{
  "gain_aug_db": 6,
  "time_shift_ms": 50,
  "vocab_size": 32,
  "norm": "layernorm",
  "subsampling": 2,
  "max_precond_dim": 1024,
  "one_sided": false,
  "adamw_lr_other_params": 0.001,
  "steps": 5000,
  "batch_size": 64
}
Rows from block 2, named by matrix and row number. Rows with one number belong to one neuron. Each number is 500 + 50 x the weight over its row's rms, rounded and kept within 0 to 999. All counts start at 0. Numbers have three digits each. After the name is the row's rms in percent of the matrix's.
# fc1: MLP up (model.blocks.2.mlp.fc1.weight, 1152x192), inputs 0-63
# fc2: MLP down (model.blocks.2.mlp.fc2.weight, 192x1152, transposed), outputs 0-63
fc1.259 105:593453406456545591412547493515494513505475467491540462493421496485542518492533516497487564468509544459544498587516462464465505534400407473473434529517512506596590519471528502483467567475418525
fc2.259 101:495537607610446502474460544494542476598517442468502537522582497446408470455490482522534539536540522537470479454505512494517478438509456576586545417523490538499567532598538482542473589619542460
fc1.260 090:519516525534568606567635493541525539536552329415522455504523503458519414407486469587536496520480469550457512517513475559497511549458459482508555495514524448548451471529514486487456428397473488
fc2.260 102:506539433578418442433414493471452475363489539542477467544513547476533421522520533410475506544493577452496480515470420412505490445529498501558493560511515533443599507488475496451604548609558585
fc1.261 105:452447488535539502476410482555497477479517605569519511505469497488495471481594495477442481509497480365488466489536436545534542498526601416462466495407526531582534418515484435504487488528598533
fc2.261 089:644563509480407451488569517499564554519580502482454496504547485503512518519519505532541498470466545675522534601406464549472499504469447536490552509575487479429505535532586571538475533533502504
fc1.262 101:565588559598436489557554559446529449542486491556480544502482534474626489392505493447513447456488489468464422540438420521564507515371505433466422564529492481467474486518534560394509430401560593
fc2.262 103:445523432586506454553535423501481535618516451433566531555469520410489516490555491389621573507476440560424522466479506520451546594457466465458451504564484478480479476475445476384497457568528555
fc1.263 107:515592594461604530494488549525462406568478527451522503524508556484551514470505533530398468504479482552555508428437419408419437476511506473475509569467470541526514531589444399446488526465422560
fc2.263 097:500500518534459518484527542496435529471552500554512467577494420542473522612551447510473442474461500465487458545492435499524504541557545569581465491467479483502434495487475441576489557484441475
fc1.264 091:561413500458528539433589495503479515570494514543432521456562565508507491444464616379505530370484580522499541445470444479445537532504471453487457516496608549536575468534467563566546589588419545
fc2.264 082:438573465518473455572429517507473491437500516423555426523426521500472575514523354584492511524519428484479504537543572486549484432498514628489494483567466486395491563521500511378444390480601487
fc1.265 102:438585483475558608536490486582479397447530430475533503458583476500516506512504517495459521451511533523517504460508515482555442488531440454498545484536463501509640476515457478438450544534492608
fc2.265 095:500525524519502529555519529403456551575477559438524520546394598508556456549549481470469536484397474531514516547500445489463588634465502484483503514556571473530398552465522518474478465563498432
fc1.266 098:464453507489557495514508444536518508512567538448579551576582512448426548481618491442544493529510449460588449455549430468529489447603523523572505564432468467449549541499488475465531492482464453
fc2.266 093:574492424510541503543542501491474524553431565500482545459457499594538419567487552573554577485549567527445525555529545564500554494458572556443556475545512560563501553490499462522549545590538535
fc1.267 099:410442554449529522442432480410524474482565573459556455486586408547500555504522445555497529470544487550474476528484418507469454521537500468498507477458522494537563536468516566507504541512527588
fc2.267 090:546538447575525468534553486576451493539447487511451561527389540449420454545526614459506469612454498494660528488448613575566526597466571565488435531471470571458498571511489469484483469467484474
fc1.268 113:476478496488499539535584548489505516502530538479445458490640519463429480411548539500497424461507515534516465501391537461469513579469454509565456433505381532452597463469481500512486366473514529
fc2.268 124:511434542478443550507557599553555507605507490596483453504533499408464463452432563590508434433491516446455475565397502458510475487493528557464476440531469519472539474454536466574584512475543592
fc1.269 106:551494502454535487472603515436409484406550582480500441577559596484538498452544563471419483447503542489521506498476446534431586529418546370460466590591507592479501476479450464505525485496405474
fc2.269 097:453452467494619575550481454467569510490459433408537500495443414582517476473531464548484529535577509521388459509599530561643479526543504522468480546525507446464474526550528502522512498477522592
fc1.270 101:526477483543535493510527471351482474498444510539533476408519435540493542560471544484480572601509491477473553557486509478528547500446553560473437546503492465333527373462466444528526526481497557
fc2.270 093:481487505485464474436502577615453512438592468539493481496432518459604501423445459493529453451496445550502466495494535534510482466499536415533490408509507555573528501539491561491522421487538527
fc1.271 103:436625471545457536539500517488480575475492500529553498464507418402509474460503416470471503485452486554664415584439506414502520498544440579502521553459489538464490433481430497473484556479504523
fc2.271 105:526507568530418501491503547455455414523515487490440440592448484504559548581542513427498428473472521535381612507449531525363491575454497485479517493496561480486406585543520485438484498603530487
fc1.272 100:470552479515536470502546522509518548532423421506476432550523532498460447403515476475470506494541395529476367610523561437471563502415476434495582533543503456467584505502523478573456546444462545
fc2.272 091:549541528471465493456452505444484444546486513468543568520439416437548543576499525537533617514476571506555593469397507501520455451446512585536482506379471559561365457473537473454524495539527488
fc1.273 102:415549411495537468628608573495503503520408538508559455538424551533594572470563507571459479491542465526492505509492456433472420484500474439503599515473586448480538466574432559523387478497456481
fc2.273 092:497436541468522639434403417541536488445569459497497513473603460558416517492433526453498540510505576443489508503548557528577543547500494561526418522545461493454622402538537412447541511493521505
fc1.274 098:421449436575520473520467482406612546599485507493479450489521496518497555475525424490438468516506473592516526551484438530456498533571482507515422491405577415520441514439427396513463453520553528
fc2.274 096:567506571396424481495452567543400493396526508462570535444457564517453472532496617537488544498499567547485541440452460429542476510486502477525517497524407475469500546563566546440479521488460460
fc1.275 113:521431509466550530412559566400619471500538428563459501539565553485539516499443491492523521453616508514464476473495614446594451581509470514561538506534532572452462512475469571538461505461488511
fc2.275 104:540559570509489437535444474607453432403464481398501547406498436530440475555500510549567542514431471514570543490527428555442491490483568476524513503537422518488575550540512528555513524563541472
fc1.276 100:404589543523494551486539456464532555436444411481590520463445456481595495524544545460491483500499558640528591473434492527485418455634523482581524471433478522447597500543418474456418473615493496
fc2.276 088:551538484543528436437547568548378444530545568562499414502530571585513435489548508592538450518488431459414503548553479505586641613525482478391533474493495548525543569498512539544527519409465467
fc1.277 098:518569537489546586491521567466371480469566461433522496522444484478477456514453477567530515512582450530544541397515574464434510456416498428508488564448517587503460489575556515500490555414487527
fc2.277 097:428505502464422416549491524533558563587474557492617507473590485443529528493547604460600515534502562574516466591430518513583470539548547555602575523483473379506404513494476496475526534536506549
fc1.278 102:486466400638488461479443513532485494419468500523470513482454555450495450426467486556502443559452486380534446478462408401449464527482519498555563464530539452447560563471415383490514462548531428
fc2.278 085:566558581465478482489491462476449541537558423529529480463489464512483548521473468379521533463455526530467506511444524526510542384523541501468413506463531549572417377528512615438442549457470536
fc1.279 098:416503530476494519507451468476562512476520480537517520551505353436505548541439454507491433498459491630576436420483526548468570516443500525474490526471481515515477519491432465524532566491503498
fc2.279 093:567506480514501508403523569559490552546523485458467477403524593477465503419484462509533506467429538437456549598446498361512378440507540508524462489560498467498488464533525514553515483526455472
fc1.280 094:517513516508467477462504465479510568569506479499533516480575483466558416463414499479374538532472478512501501428547500515570404412568501484503480542444504560453490539467485498524494451502540511
fc2.280 106:512476470410484514578505577518496506481425545449550469523400539475443568417520481493475536509503495413499546562499483543393615477441478455486477646588547516505472423492493526465452506463484445
fc1.281 106:376522513450524533476499431469453471511566357540501504430557487423409522480489526501436522421499482440488523504506483494508485519370514482459534529580505417369549408454560487478547467455445464
fc2.281 105:569508456597550516467457559550565561469530571401552557520432493438558571505467460464566546526421467445451427569419568453519479458568443487466439458555478508424509611531453483425419516490528466
fc1.282 100:470577602487496541517463488477631502488497552482528503542515487413453565526555503477514519521566509491442466575479437457486552415538462545450573532405533456499454467484456466513564440481408558
fc2.282 102:544396422538474582502574476498386543512497451500485499502458497582536477446450509557466401505485507552596565500514562469529492527516500418575436490508481537505463527504504508472470562415573454
fc1.283 093:487488443521475566456442474358594500516555507506520444504532553529545459508466552451459459567527505499434538506491516526608489537514517497591443560496526483509575557527426627496465519400504562
fc2.283 099:475515470481521416619412539609571535568433462540508515543415492504531589494567530532556565487494546494597475510491515489403576533528497458472498538531464504510509460540528455524463445535493350
fc1.284 095:485505599428514586486534495430520559540466552544543511508477468476535422500471541573562513553479544469485529462467530606514464504513565484467443457536543469501460463478472510514457504559433525
fc2.284 105:572505513612522507459459495594537537487505531542478513523437531472478471586532422461554547450509628544447447423642517530502505447476451530466557512436544536493535502496558530527535470542550564
fc1.285 098:479546523554504503441511464420469483528463399465512566503410459514478540543574479455467484555532500480483482541516511439464494460546485433551383402494411540562433433422477398464569495561512483
fc2.285 081:498444439420454474555507476521478499482413585584485511405555467466540516432485535439511535468455436511556550483540468490508489521509523596537507553484573519489537545448509532522440492512540476
fc1.286 112:522544505558567465395480481584538431456464514553583433555521492416469527414467403370451475531521504446488560442522518476533501536483535423465473510587474549491527506415493540534515536494459501
fc2.286 128:409491485495572521489478562533540495457555450505489618490556510600429556469424447629496505535442593582472505504469528441546446490536491404524427506502493573407530529487478514496520553603435572
fc1.287 104:428366488465465639436591525463458496475460505476509457542417466442562535481408453419563528544494487521521452545509442594496476496500560494570560564476549573478521504520548500544451500523406556
fc2.287 101:539592568571531359552517556580611546597509437494576575453470485511518552539656526528562432442487523567481480482524513544507496475425520544485427593513460449527526538577527527479496477545521482
fc1.288 095:463594492582463455454460427581449453455414450369560505536504601539531424562497536472467608493505472538462471489568587596522537587449523456460494456496503497540499546463397441448527507564565544
fc2.288 097:521439423493554583488589492466558544618600481586513488511573418500396591501585482511434406526481490464584502568463531515426506504489544588539448497526546526423496470495564511567451524450489485
fc1.289 099:523541427445449498503514575594523432490487433530525471523520536525552486586491463538419516464406519505485487461502521398427469440537484484548452525407544444587502472453440586478492437466548456
fc2.289 100:452544535468625508462463422500492544474433453497519509549539497493453573452512502499535501444585569526601552459518502540556515601524490469446515597598447566487501525455504535436452488549460512
fc1.290 101:411517546519507679475545458512428509425437557466535524387590471491458453562493535475529514510443569544525386461500520411462466549524557482489379497494482544520498511474460454434533460545420545
fc2.290 099:614513495436462463476524516453588465586581488540536481552386520496486571443517529535498442463596418448523487429413436559472518463562484540512509483461486460521481550460523494494402496523565473
fc1.291 090:549550535550402547537395500436454496378524508601476566428543499535501447433496585509524532553614460473563503586462488522553487558461623481485421392514493544500504593505516492538515562479492524
fc2.291 088:436460411594472457503557487517567584567432475444575467558479453494558620593513502389596524486456522477583520460500493487464488527516454459428478512534447469490570533530444531472598496562528460
fc1.292 099:472484457431455527471584567449497539480445583446541437434520422579507443519502472550514553523423518503437546505480500533452458457439580574475485572447514476484407491445425481508476512504436564
fc2.292 107:460615512478550508517434547485567459467587458543493570515483517512548531469461435548455485468551461490569450421495463526539482506524477497491508427497521485528640417577618513497568491533574434
fc1.293 096:514472541530524469565473463503422486464411433427517564482437492537524469486548499557489537486494504588491481492534553535520460488465612472535617533550517486435553606508474536533480489434542484
fc2.293 097:488538561528489519432521531452529501550616499591521518457573446485466525451476505455468421533454466484522536607513414484482574465415455511450460508508491507450418407508507483473590489568470497
fc1.294 097:496439579457506514460519551528483480485477541393467417503503558512620544499479473480546554523584494507497495484589491491588609478492537471415435476489571484577441504493519513566492552446513371
fc2.294 089:518497438516541545591541418465469589502459504477578527582471567531418461552489439492462444540485488502544496516515505490382440482476477568530534529517408410445554549538507496437485501533457615
fc1.295 090:532472561435535507546515531449649514454446519475551529421512444568631498432542501409514571464525403547499558507536513479476511550600538501540504461504521464433503509430493487499562495500542504
fc2.295 104:438491436517383478490604582481449495538504563571433468596575393509467508552531491487596391524450539433476567511455469534508497492488497463396433547427481521540500497497519472528533578415493547
fc1.296 105:517529433536580472463515452471644505572409523495415461556452427534480569455552504488468535488509476493488524486492458553410543517469474505559551537470535472481566570459422489523421472529489530
fc2.296 095:535552563528490472454503493452460513462445467473539476515548512494496508551485520484532463564491533498462463550522537436647448534511572566544427418440520503458480426373587567588519598484490453
fc1.297 097:547511453556427447481465491537592462471416458440485417515476438498557490549471475572510571519598409541431487446543397569550449445524583537451432556502485566506491547534497391463501512521509491
fc2.297 093:474490540455539554532544469466483562518558518531521641495537542539467503488587544415440496458458573468614498558430551458471531536477442517526522512485501432442505505406488518536479438491482439
fc1.298 097:570599533399510573470444450520485470482616483422497562540533483490587523473591507450553439535573463528510419625497477455540508517555600519440432471519584562369589494432622513531578478479456483
fc2.298 099:483434385538406483517563496498565410527486509514491399530519498549504479507475522588542523491444533449501515432543502523408503497514453512498636490490403426616483488585435440541439458537565543
fc1.299 104:445440498497531475513508613396475496508466457499480541518484446435509473423498576536507439477506527507465522559407514409419523473465403416625499542505421586417504473494540462496523526469484589
fc2.299 098:452459461581473615583554486501537548650547554440477506476491559471570524532572451511512480539480522424467492497473449500521525540540546564445475416450592471444514396428549521478439523518507420
fc1.300 110:489488471446483406509525434468602446513437487451415494506507381577560521405517514497456525546522542457508467505396456410444447546507458610514541529474492530505572479509441511561303464489415479
fc2.300 112:477443542494523509582476443562444520532583450484487508449505606469525482609515562539602533517500603560526507567477441482512427501528570421505509450509521533569422498502509481483517603455444492
fc1.301 106:470555469415444436539507483441527466550401577470494462506512534555548550583418468422557431436494575504439450484545435449532541432563556479530585528497477590529461478616600406451437516499620578
fc2.301 101:510552532577513535486532394542543537540532471439575601400443490527504514519536423449477536476503494507551490548548641607556442490476537533515603501514535487505542489455458413421461473480482512
fc1.302 095:581506509533421507411537495401491481491543475602546504431516476479536472530413478526579485563485518521523503502496586507492506383429572622516474463482456539547485444540590467508437496515639454
fc2.302 096:444516503415550426535475492557504432552466458403460454602480491449412496435577491461471496504518445455541510514480493531452441638512437398420530580568478484492478509457423479479517538543486592
fc1.303 096:518601457529528492585433566486524558444546574575533501483590565500486513456511504516488535537459531469546514450598527509496564517421544530424517520491540473409426531504445428422432454468493563
fc2.303 092:496397498495509473427569428516506413485498470476416532416434461468555470546463564506454462518528450541496525555447484568501409531516457486543495493524476432541572548524503570609532418566518430
fc1.304 098:506481492611524478425433543429449497413536450485567419456497406458580499443470441510522499512448567460449443398519495575517467467552473439546526528518435470465479562542569467554487593517521556
fc2.304 099:594420469450482419566577513554559547539425506615458443425474554445452463528482520489463485466450446485515450547500500482545561580540474547443451449511535567486497485519389545447486486449407433
fc1.305 108:483500495451501499544510454511477466491534484502576469472481466550434520554457505530526456580425493437450471562531487483447527600522467412547474483474455531454531574599571501461454491505503553
fc2.305 105:558452486568422581488539496505487511412461492450475475416521485612490427539461640539485418506541475596564468537520510490496455449474544593531544448471475456500479462565511526488524515605543538
fc1.306 106:605521540540545496590585493436435606508525511540557423459490477368506458387449468549498529413541479528527487545515506389502505553592450528459501591552516619500467448402530460465453539473506440
fc2.306 107:495444402503414556477537526501466511500508418441523538577470598449514489530491490464470446510418517485548499493592517539373520591526492448507487487523443449529443466469528489530532475607491550
fc1.307 094:517502458604507493588581545504496524447469472425502574509485451481503550551424420547466460566483398568502514518466491565469536543509491573539474476490466572489475466497450549539466527545481487
fc2.307 087:426419569431483505426448363483457490512490457510438512475547540515501494541478530478484581414455592494549553541518528469543571485492438434419532486501451396554470517539503495486477476525491541
fc1.308 101:455552557502538560504439502557468527487500496517508443397416515447452517426520540482492530510542539550531529447455494507441508457498523534542462457550483517528578513471429613577452466485533465
fc2.308 102:608492488513579507468568556423557481539483434497535493471493448526464527478574449506462467403525469492497458557467535560497492476534407489538427482441573549554482444517540494538450364451488555
fc1.309 099:452570519570435464486547571420570484629533424496514471530467480539442492420535534491519511492475458554491436540529495486534530574591458601496473426501523436459505428435568607458513475483529585
fc2.309 103:507413507448573509575470523487428520511528592497547464528466571415592500491517412432497398489531497660518594463448631459480495455530447387475502607401485515509468481595456592516527511535454446
fc1.310 094:648426511502538548519538510561488403579537452552436551527480456539524485538577572505496542493456566512469476487506458497556523461429581485521432594490390473524399567464489539431490549509425505
fc2.310 107:356524443418557517557416495403456500458438527504560529445458557410497505458460477546463601470599488487511560492454494585559516466491472521522534518524596501477541516513462527519443464462552546
fc1.311 101:480482422423501526477545484462572604562533519480453518484420449548553408545516385492407453470547493522466487472436405467465494512524507501575480422525515565588489501550498516531501408520516420
fc2.311 092:484489550446443497508464484511508534520428455459519515505498540570481534505510533531450519512501517450530413459484562503522509500419475488457496498505499518504546480411555499461535502532488636
fc1.312 104:480495436559488544481428493513539510407532493528525394518479446401552460546614479515535580472540493481510523522547524482479526463533475519631531498444465459509629505489438448504542516573437376
fc2.312 121:567610529540469509463485434446542536462543492521484476496543486558490502526534463469506575451462501482400475494422504593430559547473422530541527522491551497565475485535570497529517491507396486
fc1.313 095:481548490471480600512521455493489558589470442432553553476427535471571457506514519494528496432508507564461523549542459530460461419452515496488518434465457425484525436546469608518486531451462548
fc2.313 100:551448514460507420471503539519539476461581561574473417595529504527537557498428540517457509491488555441487503498636514475535538487474400508461419674468496455481518596510527446428516508490440473
fc1.314 094:566546554438483537485484431625504448407530444451478527400513506544454480478491445514503446498517523522578496446443532514489450415527591430492558561508616540515505504466535510536572528545471496
fc2.314 105:461446511533527596488524586460506538523536536536493544572567521451563473566533555468518517454488613569506571482532454494524525565480525541516467340476358431508414497478454549463478487454506543
fc1.315 100:430486469548451503496516467591555489521587440570483492524537426517556459483488501554560494531504535498535506472472562491542524475538450530507478431476549406499463522515515483504458560493507465
fc2.315 098:610561512496558528464446529543543486523453471516432442492478452516479423545520548511501477488504591558545515488543396432470432536487498522468588561421454517459473423526583510550512615531513532
fc1.316 107:486450469501497539558540573469553355413533405477503490500446501566486558446504529487414542412478500471496499480491498449498496495464456494539565493501456460583598431522513559522497478535480445
fc2.316 095:504510516485481500475476409553456596596508625439496540501514460495484501580602430578516513548475505552480543454593505495558478463559523527470436454564587590412571523496530446543509532503540412
fc1.317 098:619531465550568561475437533495589521468572438542533494543467498535550483512423523488558460502475544473464497436477484479523479500472556497439496527562594548385482495515465448509494636534443561
fc2.317 093:443522457437523433513508494523519544540390595467474533446494591453512469468513539528525525551591438531459475559472553429478438470526457515606528480505490469550442506487443574419523365510574478
fc1.318 105:477529521421487513506550484435471569521491536580524566508482520521502526390540582504475480492458492548474503470537517464495452498477431463440519505485451447467581523599626478496490494545380505
fc2.318 089:580514504552518508506535542623536473448466468477526390501547502544499414591474401574565514528524556419515470560541545546541565476573518567549534502424471581497435503470360471429615491531568484
fc1.319 101:409453486493474451463478472492480552488405543477617501463559498497471559514520479496402482465575502587418524507416543479471548470453444474517604485446377517529513505528555533487500428522513558
fc2.319 095:501481486415548458523474592536490409524535467507547586585481507438482480562472493451460377458503590524523502602480497445511524491596522434475544542471594559571487488437491455475519419558589566
fc1.320 113:535511454467514459471503575455515537398568476536606484454639459502524514488449496472545451581482515505537443569488494506496526578532591522551515489479500474480481533452580505556557664468495518
fc2.320 121:503359517473478443445462527540498505491479467449496435632460506435512580567443527618597499393505462496524427530427538472497457562476514496512472567544518562508434463571487510512519518520500512
fc1.321 097:427572473545481535526474479526548547497537553542529517505469496447478532447487493499405459470546505450572478493435560481618544475529477472447432515544465527473533432514440528500416577484338484
fc2.321 104:581487541440495491478561518534526482474526544486435499501490505595504455587488591430546560553515526676529530539518569487508368506460467564481498474451512495531493540531367504394464460560449518
fc1.322 108:478558433498563555518523549533497483468556478521594521439502554469527549514521574399488471480497522446552491552484542474524511428458596404575496606459526488526635509521488493395519552477478531
fc2.322 117:551544530512476431507552463455529511519469572475590482560478531451453542577501487519505534507487486514494405477510477551480493575536425500527435370522473452469494513433490457518475498549561456
fc1.323 089:503516514534504560452516512416497522409487451552490406480588496470555426484502476429407462491591522454441509528488504518448516484547484429568490516520465536477472615539435426509537513597519474
fc2.323 090:456476537415540378484472570481378560590503543513514488544485438529521541516522561531499484466495546515527487396457435520586475484505513481427480475548536458577536506443526486428484480410383460
fc1.324 097:470523560522472535600522456559491585521487376500486404404497439508575515448533506509522490486520544572545472517526454507515406405464526451478574546498519493535490534482452531462500499477501489
fc2.324 087:510483485467529400530436488489527551442494531459460522571466541444386457473487467507426462421491454406473551511509560454530577501462594512424489451532468549431482488568480466519489520404419423
fc1.325 097:450463444521469449483462464482426573556517411492535459559486548422528603496465465446490537578550554519503528565479479569438565506533583516425571581532501539507549474478446516485508481394442591
fc2.325 083:458532582547555594507552493513566510454452556524418564458514429601485438511540532508501573467438487542504509436537610506541527505481465476600445464445535448488427503612525470522473497539517465
fc1.326 099:588466451488529484575489544599478568459420484578505496507514413489578546432509441506519477477523509545456471449559439479469538511520548482581495452472475477516501417472509519482458596563575515
fc2.326 082:520438476531478498412504422468565475559557478478494509536525483520425497549544530566576550504559507455532517572518541520535415517487471524534446477520637549468560473520525544558529492430415480
fc1.327 104:571495361550485467402584522563481523525550477481491570523513504484437406479465501461520545437551414554554453581467485556453420451407483462459457493465483532488542441448465481549555619466589485
fc2.327 095:450510547517498494495496509527470393487407557475463532464494497551536537482540458470517451552576596448528446497490571496504593558502539504458521434516497461512495499456473428418472420504450518
fc1.328 097:508527375506542503410414573527584465471491501582487479426466540464519507494488531555434464546481535580572538559481430542548530501466484597436547481522556473563510475515495493492490533538494442
fc2.328 098:476484498536503586432501412473515539535578513488542501540517502581531469539538461464515451591551478399472389483606481481515492524549543520546507474577543523458504531510444478537514489498565486
fc1.329 103:530537501522450506511504478496473422543513574512628524379541482421545608447454491514529539405433490612541533450421526468472533459514522462513446454538549526496440486503475511489491465539508466
fc2.329 089:513455615546582611462522517477457605528445548565480568470455585559488472566483538539492478513583426444465493502611457516532536603477413511544508492378545492402536496431527493572535551519518452
fc1.330 086:530467530555502453358532540501546466563574507523638405494576463476514505483532521488484518561545559538464546435547473477555507522482480530431480566524526483560437595508450427583396576481585521
fc2.330 093:473405517504487549497482493528488545488523517508415565390571558474491586501365473545434483483496406448477514490472426484606538464544560530516574522507463563416525497532495561450508541475440467
fc1.331 110:514512587530550395501453600435523454526494541490505535497448497589497547466542383467384530533529547572466467530471494437436490504431501517450552549517475430504493513525426483573526486469506477
fc2.331 100:457495523555542591442471413604485477550528433472478554453536491460475574515392540492539439416524555442499522383527506488572525500564555497397495518438498570481514611482540536429488507452536539
fc1.332 106:496484489477460470543467490496542547540454544549522437471447458456471524550424468483480505472494535507463486471493441547482550515514462536466505532519471482477469468480496465515476519396461537
fc2.332 100:448468524507579508621605509446443420510469487466455494524499429490555440484557459531538507546488453479512474558475518465527462459466520508540594513542514429525504560630504485467466493576602548
fc1.333 096:501532485457504539447452475460422606551543481559478463423514481472462509559554590537513433527490463454471600599549514521536637513549553482561484482454542448484499412460495460476466548487456507
fc2.333 096:444530569628527472472492523530489441509546521473525512512407451507520465442524440510459614508468431506573451398505484516493439464429468513457431485448520522553467583554611538458499518490526463
fc1.334 104:449486457548516421506473458360589500666493521472559559451522514548429544495504492451574456551523522513511465426593450486466570482584449474452399403350542534477442512483480477513474488491383454
fc2.334 094:497476502494456435486499534564421451450446452497474375476468562522621546431469558572498566558500439574432601582439575505477406508456544495562559461575485472454502493529476559499496605469562486
fc1.335 094:545553460527428498470543522597569426460560496455485548454639500473460451466493424627569507599515594501466482502494464543432493452518478513562577504484566555581497509437412539554505456466475425
fc2.335 093:474381501546591527483513486492422536502486519564508412484428521573500532492489586399373554401528408454536529478527534444551538544441525471442463547492400470461475409528574481441465569474529533
fc1.336 095:494464585471530434472514528473424580465605522513484542536520385508477464472498503532526467483506437509449446523596457523489479541624443427528494465470494489548548500427493469516534459448523550
fc2.336 099:504500526434425450594479458467484562539435488618418479512446596483525490552504539500486473477440482417458628553433553484407535469382511574469583567533457442497549485551533512530488498541441488
fc1.337 094:427506470521485485426409595483478514454561487526574420540493553465488513475580542495489512515576562537475559462460543566491508532401519478495529515535516484501543510487455602512504578539443480
fc2.337 096:536505453448470510575580439494506483573513546525482661466533505545514542477505529545436464506476457460497474582548432534489482530614527489516442453436514561596367505510535419494480452473504478
fc1.338 107:484463511452508478446472570471525461491488511563551531461552525491455544547471682548557552479442491549596491455487644520488522483490548510551511458446522474501615488483474426476531409455538418
fc2.338 089:534511426534512490514566496522435544521545663499487508444394450539502456467538457512524522544544535481535568490524440532467553545515451470509446475494535543522419570490634536461438551574417550
fc1.339 095:545380473527508482436527554517515533417465511469567441513484558480598482559640457485482591536501498467451472536569488493449503339536587427458502572496487499547493488542461450486476520427501595
fc2.339 084:490570503438506567482575355437552481523498432498424575518477441499452481446490569501407497420536501510499535448393423525509488593431531483542551487479568457474488431472430497534574509487539543
fc1.340 112:534554489543489513494467467580548436496425457569564448553478426560553537463484433389500471455458550509539547475482443451450481488541478426400426531483457555435509520419460613464479541549495538
fc2.340 102:459448421521552472548441540595475428449523511541504532551585547459445595423458377557576454529452540481552483546474521503514502489494565486479603475458484457406500390507630458570467504516442560
fc1.341 100:498487531522523474504583461564531574475481477529470471468509473510566481436554408512440423480488508492507468502490499534573494485590541455644459407530414470469557477567432575601472540490457530
fc2.341 102:524519536460449521404407562425526507433560568523504596473537480611376436463504575565471502441555502507503497567477497539482551532408497556488406485448555460449547469502518510502515539459524504
fc1.342 103:481470574517568419474541513491501512542533460566450464466489499470456546468474465493473573528530490460545484603578508448623412561531449578435394549502471517483444497469548495457506457439410485
fc2.342 106:581618459524549476480435492521485529470469502486563487474475565522546569556524425498508458508491611460460514434487515477502386588534566465472499574594484510427451486559555484518511481598493515
fc1.343 110:408507514470547502383510421547579483552488503574513552483546464521590424508590444484525523577582511451515533437482542511478493441459538524507526398504469490536529499532538559475413547521513460
fc2.343 110:533556556486497507432481408516499520581548447438547551434463522476490397526579545513495450468516495593582495614521444509563458538504515474457483517557552533525514474490577548496569539425530530
fc1.344 092:516617525512502485453477520562501501520397459489555467440591449501393453526526411501513534502433509511455486462512469481470420568508442507481519510391473473473555410560559449446560493512534493
fc2.344 091:494456387532505494552503465419505444470569498549467559592393485501525580418481570438447481488553525443551532512481488538531562478506500501521440453584580520506468629529477543499390457484472480
fc1.345 095:486500427530622540576502469440449520400527497458482494479408417479463485546557509410439497445495515519535516524565530539468513490597500419570535408461556517561492585488479555480598507578479518
fc2.345 093:413529486475438511461548478492467525574500555496493554486638532530494446557514471536485524429484483486559526427543425512439517524534464483490580420573527429506520550471548547515532581470420394
fc1.346 092:555543466548473524414436432554490513462455493442427456443574521461585421495525580497447490637521466514501476472376588537455528497477448438578509481418539536524449426527443471474579533491514548
fc2.346 084:475458503533486539554454548508527527575495506586588510504426417520435541519472476469462537425517513509501551524577384471509493567555543593409423442577445459505520601498449551425447501548490487
fc1.347 107:506566498431412523454548504438475500502518497501492452572477444572491429472560513501544552496558427494539482470440509574479496503419520496479477501496478526461471389454567472484428577495548570
fc2.347 097:544480503516457590559507508592566468514538529485586491520505543523536564530518533487494560504540537505546437511564550524475480522502479470506565429477454486503591596449480506425473447573428548
fc1.348 096:501424528498540560473455462553541525558449510499500435526550534529450551532557455471537410493512468504506442417399431525546435478368528561554437529557560540579574425552474508573530391435519483
fc2.348 094:576571478496443514501558505475524424410472444473507518518380415505551453482492508486528627481481546451512541609610524476440439502567530487438458522426489449401472537469532521448456508592538558
fc1.349 102:492650405414522548493616499473473530600501485528499471537452576405527524541532561523505439567473457606565465546466510461463466531461480458572578511500500461419541609539519545475538428615471485
fc2.349 087:490393615564468466538441474463463413459531511477556514553568428498435587502487446513468519383547539399497526492477500556529597470464522599450412471509475498513484442464505443465491582428488467
fc1.350 104:456451450437555447481529434532455435588517461495537512505498549633564542487543456530549454487436541463449556501502416459505537596517453468420526473450497412495489490476471546484509453458397569
fc2.350 090:505586587470462431500581516546502580440478552507510564495511520394446446490446559456601567564553447547550462585492587551535450406455591534567448500511586571582474446600483547534486503555592412
fc1.351 094:478445614499546556545467532487475480531552510510427555546481446533479404480488514492473498562570543527460429469576446423498522487453535537541558526534559534507565543607500478544460460554556565
fc2.351 097:428559417531522499486487440460539434457497501584498466498514389496482485497453530548392465492441441463535509513487461581506533528518408389473432527543413519491437540419546396547544538485520493
fc1.352 108:442613525595515532484581449501479558480524515478593513530456516454479522518546532481539516490496525519547555427593547620487564579541515547615511390554532468493521474472399546511509440581534458
fc2.352 104:526491525539528475424473487486531458496509450501487527521371422579497436512536509545500516442529575510446441594422475475464475492548457571551494497429504532542484523502564467622448427534496493
fc1.353 111:521456467465583550500550480511622578479596483437479531550502409513495421562517509480611505510458542509433547482410427484518456560470555530586565439506488451494503502498529442417512510483507521
fc2.353 103:479516457448450535531536512549541578608491415593477484546542440423521439537537486484535535476518518572487414538390471508540424457517545528541550482512545505451507550496511488524533565478457546
fc1.354 100:536571544457546476570481502535544512545570406441547500519506581517564444509421476463534468484509532471501470494470484464513558626545559571629486456523466547456451521552451535575492499576453563
fc2.354 097:521478501488436520432507514422458487424478591584489417444478443473456466528526503542520542463507492585515591417552461492505537455502454371446465551452472504520473472381573556486519546506563377
fc1.355 097:561449541507490404455455504625521493521498509509474466508458508516511520508526440484511607512534534483449466473533485458553575597496583485532511487522596504427500668512452476551488437399556526
fc2.355 099:473559438499488425498556486447542551492556489542417422548533515497520433445611501469460485564491449425505540492549523484441496595530421519498543499539449395526487425553506479505581489554516430